A small image classifier, trained from scratch: 2.77M parameters, adamw at rate 0.0011.
Rows from block 6 of a small image classifier, named by matrix and row number. Rows with one number belong to one neuron. Each number is 200 + 40 x the weight over its row's rms, rounded and kept within 0 to 999. All counts start at 0.
After each neuron's rows are labels from the 100 images, of 14976, where the neuron reaches its largest size: "top examples" is what is common among them. Only what is clearly more common there than usual is listed. The data: photos of arthropod specimens (BIOSCAN-5M).
# u: gMLP up (value half) (model.blocks.6.mixer.u.weight, 384x192), inputs 0-63
# v: gMLP up (gate half) (model.blocks.6.mixer.v.weight, 384x192), inputs 0-63
# out: gMLP down (model.blocks.6.mixer.out.weight, 192x384, transposed), outputs 0-63

u.294,171,312,131,119,228,236,193,151,237,200,180,193,213,194,126,253,227,262,245,224,146,144,201,197,104,143,199,209,225,153,205,202,65,153,157,259,144,198,153,135,206,233,174,191,241,211,228,214,238,194,200,219,194,144,158,231,235,191,210,175,178,187,223,118
v.294,248,132,226,279,239,218,200,195,196,229,199,192,218,210,249,146,247,195,145,196,274,263,251,201,215,190,141,177,236,241,187,202,302,193,165,152,128,182,195,221,161,202,229,163,221,184,175,215,155,198,194,123,189,171,163,158,201,216,201,193,219,231,253,246
out.294,216,188,201,200,183,177,230,276,200,212,208,209,121,202,278,157,220,164,164,183,233,227,172,223,268,189,208,165,277,197,184,211,208,138,169,204,194,230,270,135,241,189,179,267,240,212,211,221,240,162,194,178,236,187,240,199,206,160,199,157,182,204,192,340
top examples: order Hemiptera; family Aleyrodidae

u.362,218,335,118,206,158,272,189,162,259,166,193,159,271,291,275,196,212,168,234,188,189,162,217,203,249,188,209,139,147,84,194,188,159,253,234,268,259,227,174,240,137,193,198,208,204,248,193,207,229,145,162,200,259,212,201,199,172,225,211,197,206,212,218,184
v.362,289,142,230,245,199,185,188,139,179,208,242,242,170,200,271,123,258,127,209,244,286,244,240,236,259,229,174,162,239,226,200,161,268,204,105,139,185,198,168,243,150,198,207,141,207,189,173,214,169,172,170,120,184,142,212,120,191,230,177,196,251,233,255,260
out.362,221,125,199,213,189,162,242,196,122,158,193,191,245,173,163,241,226,170,178,187,242,223,163,172,231,255,67,189,253,206,192,218,201,259,217,142,166,194,220,234,191,120,208,165,221,183,156,117,188,244,249,166,145,228,204,175,199,212,155,219,215,199,188,196
top examples: order Hymenoptera

u.60,123,222,156,154,167,254,240,185,208,142,163,193,256,163,195,279,174,203,203,101,204,225,171,147,221,198,160,117,184,134,145,195,156,192,165,201,214,180,228,171,204,158,206,221,303,179,157,151,269,253,240,265,167,219,214,202,149,135,172,210,195,203,199,204
v.60,179,185,226,230,256,167,206,196,202,237,197,219,163,165,176,216,160,301,158,199,167,218,173,175,165,223,226,197,161,222,198,155,212,104,195,183,203,180,196,189,219,258,198,197,184,178,207,196,107,264,191,202,247,239,223,167,176,268,241,216,272,198,311,203
out.60,241,182,192,169,176,138,197,182,105,212,232,189,215,174,238,177,184,102,195,241,268,145,155,205,192,211,138,195,239,187,167,200,202,188,181,202,214,213,224,189,170,158,277,182,266,136,181,165,204,185,225,178,103,201,152,202,173,193,182,247,225,203,190,189
top examples: order Diptera

u.205,216,184,221,204,212,157,206,227,165,145,175,248,223,264,180,211,131,244,181,191,180,221,249,266,210,238,273,308,175,217,218,158,198,183,175,190,178,270,184,189,193,233,98,231,181,161,317,203,163,181,181,202,291,203,177,162,210,257,218,234,218,127,197,208
v.205,229,173,211,157,207,160,201,175,194,147,183,256,201,235,217,191,263,189,200,259,226,92,238,211,231,230,201,198,209,221,214,241,180,194,201,226,232,257,115,262,176,176,173,150,237,280,245,199,179,248,211,187,156,102,207,216,232,180,189,244,226,281,191,147
out.205,227,290,219,194,154,202,243,237,286,228,175,247,175,253,182,148,217,154,128,197,226,198,220,172,206,191,191,208,200,181,212,172,163,211,140,174,204,112,198,119,207,205,148,297,168,181,176,104,208,174,180,205,281,217,244,207,132,192,144,218,178,233,225,207
top examples: order Coleoptera; family Ptilodactylidae

u.308,201,264,226,233,237,150,202,172,287,259,230,208,146,220,169,184,258,251,195,191,228,196,241,103,201,149,140,123,214,217,191,216,220,184,159,180,176,127,155,174,227,247,191,187,175,267,175,228,173,209,167,165,193,185,199,202,155,195,202,211,166,246,248,212
v.308,182,209,137,195,225,278,167,193,233,187,178,299,205,235,107,275,176,304,285,199,115,186,271,203,210,224,250,223,166,185,192,198,196,187,204,254,197,243,162,176,204,199,118,120,220,226,241,199,195,207,171,208,208,229,262,174,204,237,231,195,184,189,191,118
out.308,201,200,237,227,198,196,241,153,210,200,187,199,285,216,168,212,187,184,199,260,171,185,212,153,134,197,201,199,121,242,236,164,188,249,205,107,257,196,174,192,235,224,200,222,157,199,178,195,92,216,204,219,231,213,211,205,174,261,166,225,236,262,200,173
top examples: order Coleoptera

u.209,184,282,116,64,223,212,235,188,222,158,134,206,216,217,234,298,168,192,208,262,192,203,204,207,222,198,232,232,204,190,170,210,189,192,184,275,249,248,201,243,170,145,154,200,219,213,267,229,196,129,174,235,190,204,169,193,165,218,191,243,226,207,130,153
v.209,170,215,118,92,249,176,223,184,244,220,231,191,215,201,178,252,201,252,189,199,172,168,240,199,204,220,209,180,207,153,257,203,122,137,199,328,168,137,155,173,214,203,133,163,248,292,267,226,196,222,199,190,245,189,222,184,152,188,207,198,204,200,241,110
out.209,212,174,214,272,158,219,203,161,169,195,145,253,228,145,200,185,216,218,186,170,229,215,135,171,144,262,217,213,265,229,193,128,236,254,192,179,203,160,237,164,208,187,182,222,198,131,115,133,186,235,200,198,143,310,266,215,225,244,161,220,200,233,140,184
top examples: order Diptera

u.339,211,288,151,115,245,156,202,217,213,190,197,210,230,194,113,277,239,187,137,188,175,134,186,176,164,182,210,218,201,109,163,247,136,186,220,321,190,189,157,200,172,219,108,191,197,178,216,189,263,192,187,230,185,188,175,264,220,239,201,244,161,230,200,82
v.339,257,115,258,273,229,203,190,191,201,214,194,232,204,217,239,145,272,201,172,183,299,250,255,221,211,195,151,174,242,250,199,190,309,173,145,152,114,154,199,194,156,197,190,157,220,188,180,192,155,203,185,156,207,171,185,147,193,228,190,188,214,213,279,229
out.339,200,179,245,207,159,198,181,200,196,144,110,213,154,186,212,222,196,231,240,160,193,250,139,141,231,173,213,228,219,262,165,274,215,192,217,227,179,228,290,150,221,194,178,219,285,186,178,197,241,198,254,250,194,202,262,246,220,185,164,183,148,148,87,235
top examples: order Hymenoptera

u.87,291,190,179,176,240,144,210,199,160,280,256,169,131,207,198,122,196,142,167,251,173,179,186,234,147,197,204,237,247,217,215,208,147,163,188,191,142,188,206,176,228,285,247,211,156,196,229,212,208,168,198,134,206,177,167,248,236,185,212,191,190,156,231,205
v.87,174,142,197,196,205,292,185,195,183,220,160,215,284,193,211,210,203,168,216,179,110,215,195,195,164,211,210,193,152,219,205,235,222,176,243,208,180,137,281,189,217,182,221,230,258,147,205,162,205,208,194,383,182,195,228,247,185,213,200,213,184,160,196,211
out.87,205,243,213,139,236,119,118,173,128,173,275,230,154,205,156,205,221,190,237,215,238,173,198,186,215,236,272,207,190,192,159,234,145,161,185,208,284,251,126,202,163,222,202,186,206,160,181,277,195,190,224,93,181,164,219,185,251,183,196,298,146,262,124,150
top examples: order Diptera

u.182,250,235,216,211,144,213,197,173,159,168,222,175,193,258,212,162,316,194,259,175,208,89,170,251,203,166,212,181,225,131,179,202,117,239,196,198,205,218,160,204,199,197,246,142,212,209,203,207,260,176,198,158,233,206,202,245,267,210,189,153,198,220,228,175
v.182,192,168,249,222,171,287,223,202,204,208,84,277,239,247,206,189,201,196,199,214,164,240,244,179,193,201,254,195,120,249,205,233,243,193,222,182,230,135,226,195,191,140,251,253,238,159,198,161,138,196,192,296,236,244,176,180,205,217,169,218,192,176,174,236
out.182,182,246,170,172,190,176,141,170,186,230,202,199,138,175,253,198,195,151,268,60,185,146,190,211,219,161,228,158,174,152,130,204,150,170,214,234,225,306,250,217,191,162,252,189,207,195,270,256,204,158,184,198,158,194,253,259,238,201,256,157,181,173,196,200
top examples: order Diptera

u.126,145,222,161,101,195,180,241,189,224,217,207,205,209,218,218,268,216,209,200,137,136,104,188,167,216,195,203,195,244,143,200,286,148,202,289,275,181,215,229,192,205,188,135,177,200,258,323,151,260,161,174,247,248,253,178,227,177,169,207,189,208,172,197,125
v.126,168,226,199,171,228,228,252,204,167,200,127,170,283,174,212,257,231,194,155,231,138,191,179,146,191,227,178,155,218,209,209,229,200,184,287,232,223,205,187,230,152,199,249,178,216,192,150,218,200,208,155,216,178,214,171,264,215,207,195,225,227,293,186,133
out.126,113,176,197,241,237,225,197,198,257,200,203,275,139,167,209,217,164,252,166,207,172,182,275,149,254,243,261,130,162,213,210,198,235,173,213,231,240,113,171,205,199,196,190,189,176,235,192,215,157,196,114,238,141,161,268,202,171,207,226,188,163,219,229,170
top examples: order Diptera

u.193,175,251,203,201,143,193,157,193,250,195,194,213,223,160,127,272,250,272,212,146,162,125,157,166,162,154,177,198,172,155,194,253,134,214,251,326,209,174,205,168,224,185,189,197,230,197,168,161,282,205,187,257,203,251,180,258,245,174,179,139,108,193,198,85
v.193,196,166,197,200,239,212,234,234,191,264,162,188,268,182,172,290,173,258,165,251,217,191,190,200,235,171,176,190,176,212,226,208,196,170,168,285,158,204,129,178,149,186,166,119,217,200,293,158,175,205,232,203,250,209,181,154,224,210,202,206,240,186,254,101
out.193,159,229,143,163,169,191,179,219,196,198,290,203,146,161,215,191,202,200,208,146,177,149,220,164,238,261,239,114,221,123,162,192,169,231,250,172,186,182,210,251,285,159,243,202,152,232,169,203,219,187,140,183,109,227,225,234,140,199,244,188,204,195,203,200
top examples: order Hymenoptera

u.313,219,242,197,205,258,195,183,221,264,167,182,291,184,240,144,227,241,232,191,171,172,141,243,172,237,210,229,195,162,167,168,219,204,204,183,323,170,190,185,182,213,205,52,200,196,172,251,182,219,181,109,251,237,167,204,220,266,247,209,219,147,221,244,78
v.313,151,144,235,218,209,232,236,196,178,193,120,207,253,176,155,231,157,235,221,222,157,157,200,231,198,194,192,222,189,249,200,205,208,145,259,213,178,219,180,210,164,175,241,126,191,177,246,187,155,267,225,303,179,222,201,226,207,195,223,205,224,176,211,125
out.313,180,186,151,165,244,220,123,176,117,94,179,199,230,177,118,294,123,272,258,171,209,263,221,207,169,244,209,287,182,202,197,236,160,137,190,217,258,223,160,148,196,236,181,171,205,138,217,249,210,286,217,124,141,201,256,190,213,204,190,194,183,205,121,168
top examples: order Hymenoptera; family Ichneumonidae

u.243,247,193,210,186,205,191,207,181,133,186,237,180,208,266,267,150,266,155,247,233,224,99,209,265,182,176,264,248,221,200,220,200,106,261,213,193,216,234,203,251,181,206,218,180,181,243,232,221,195,141,201,149,241,177,134,205,229,163,177,192,230,188,205,168
v.243,116,138,232,233,244,190,212,209,257,258,179,267,199,186,216,207,197,269,174,223,169,224,242,141,161,196,212,182,152,266,216,199,242,139,222,197,201,200,213,209,202,211,227,202,185,194,164,177,115,276,172,232,181,255,192,103,176,236,247,219,264,200,224,203
out.243,198,233,179,163,203,133,129,173,157,202,215,195,167,230,193,154,218,108,264,108,227,159,227,205,188,200,192,242,178,151,115,182,152,197,173,235,216,289,193,182,170,201,191,167,211,118,256,167,237,178,225,159,221,206,199,227,263,238,280,170,137,99,183,186
top examples: order Diptera

u.357,190,205,190,157,226,152,212,260,179,223,251,255,218,234,133,273,220,243,221,203,104,176,263,209,180,268,212,213,266,169,241,211,160,151,219,208,222,228,190,159,247,198,139,181,204,180,251,173,235,213,85,199,183,216,206,164,242,219,247,167,201,242,239,187
v.357,202,195,268,247,182,116,198,186,228,245,174,191,130,222,186,197,245,172,162,196,249,205,176,191,127,187,146,215,159,262,183,208,225,133,146,202,207,149,150,167,148,213,154,107,206,162,202,140,158,234,225,195,248,183,180,187,144,169,139,236,185,213,217,168
out.357,204,289,225,166,211,210,255,220,257,168,214,200,204,252,204,178,197,157,123,170,149,238,214,192,201,232,198,170,184,201,286,224,154,249,230,203,277,206,202,165,250,215,206,232,199,245,200,263,223,192,143,191,243,209,230,203,196,126,156,145,216,296,195,237
top examples: order Coleoptera; family Throscidae

u.47,154,219,153,146,258,201,230,195,238,208,190,203,251,194,159,269,200,181,124,205,99,184,185,139,185,202,197,170,157,182,243,255,127,212,303,317,232,151,200,202,221,177,195,186,293,244,243,227,213,194,221,270,189,179,204,255,236,139,168,201,201,226,152,121
v.47,212,275,220,205,167,241,202,160,270,153,195,231,224,265,229,181,239,204,187,167,222,216,243,217,189,192,207,184,139,203,221,209,201,177,155,181,271,172,136,199,140,190,168,220,214,208,186,162,169,198,158,173,314,207,209,155,169,213,108,211,237,260,249,217
out.47,203,105,256,216,229,124,205,165,124,239,211,128,210,168,202,195,155,165,185,251,205,169,121,221,165,204,187,229,278,256,193,178,222,217,216,182,141,179,217,197,203,210,204,156,202,182,174,162,187,196,241,204,181,228,151,221,163,218,232,215,220,115,241,190
top examples: order Hemiptera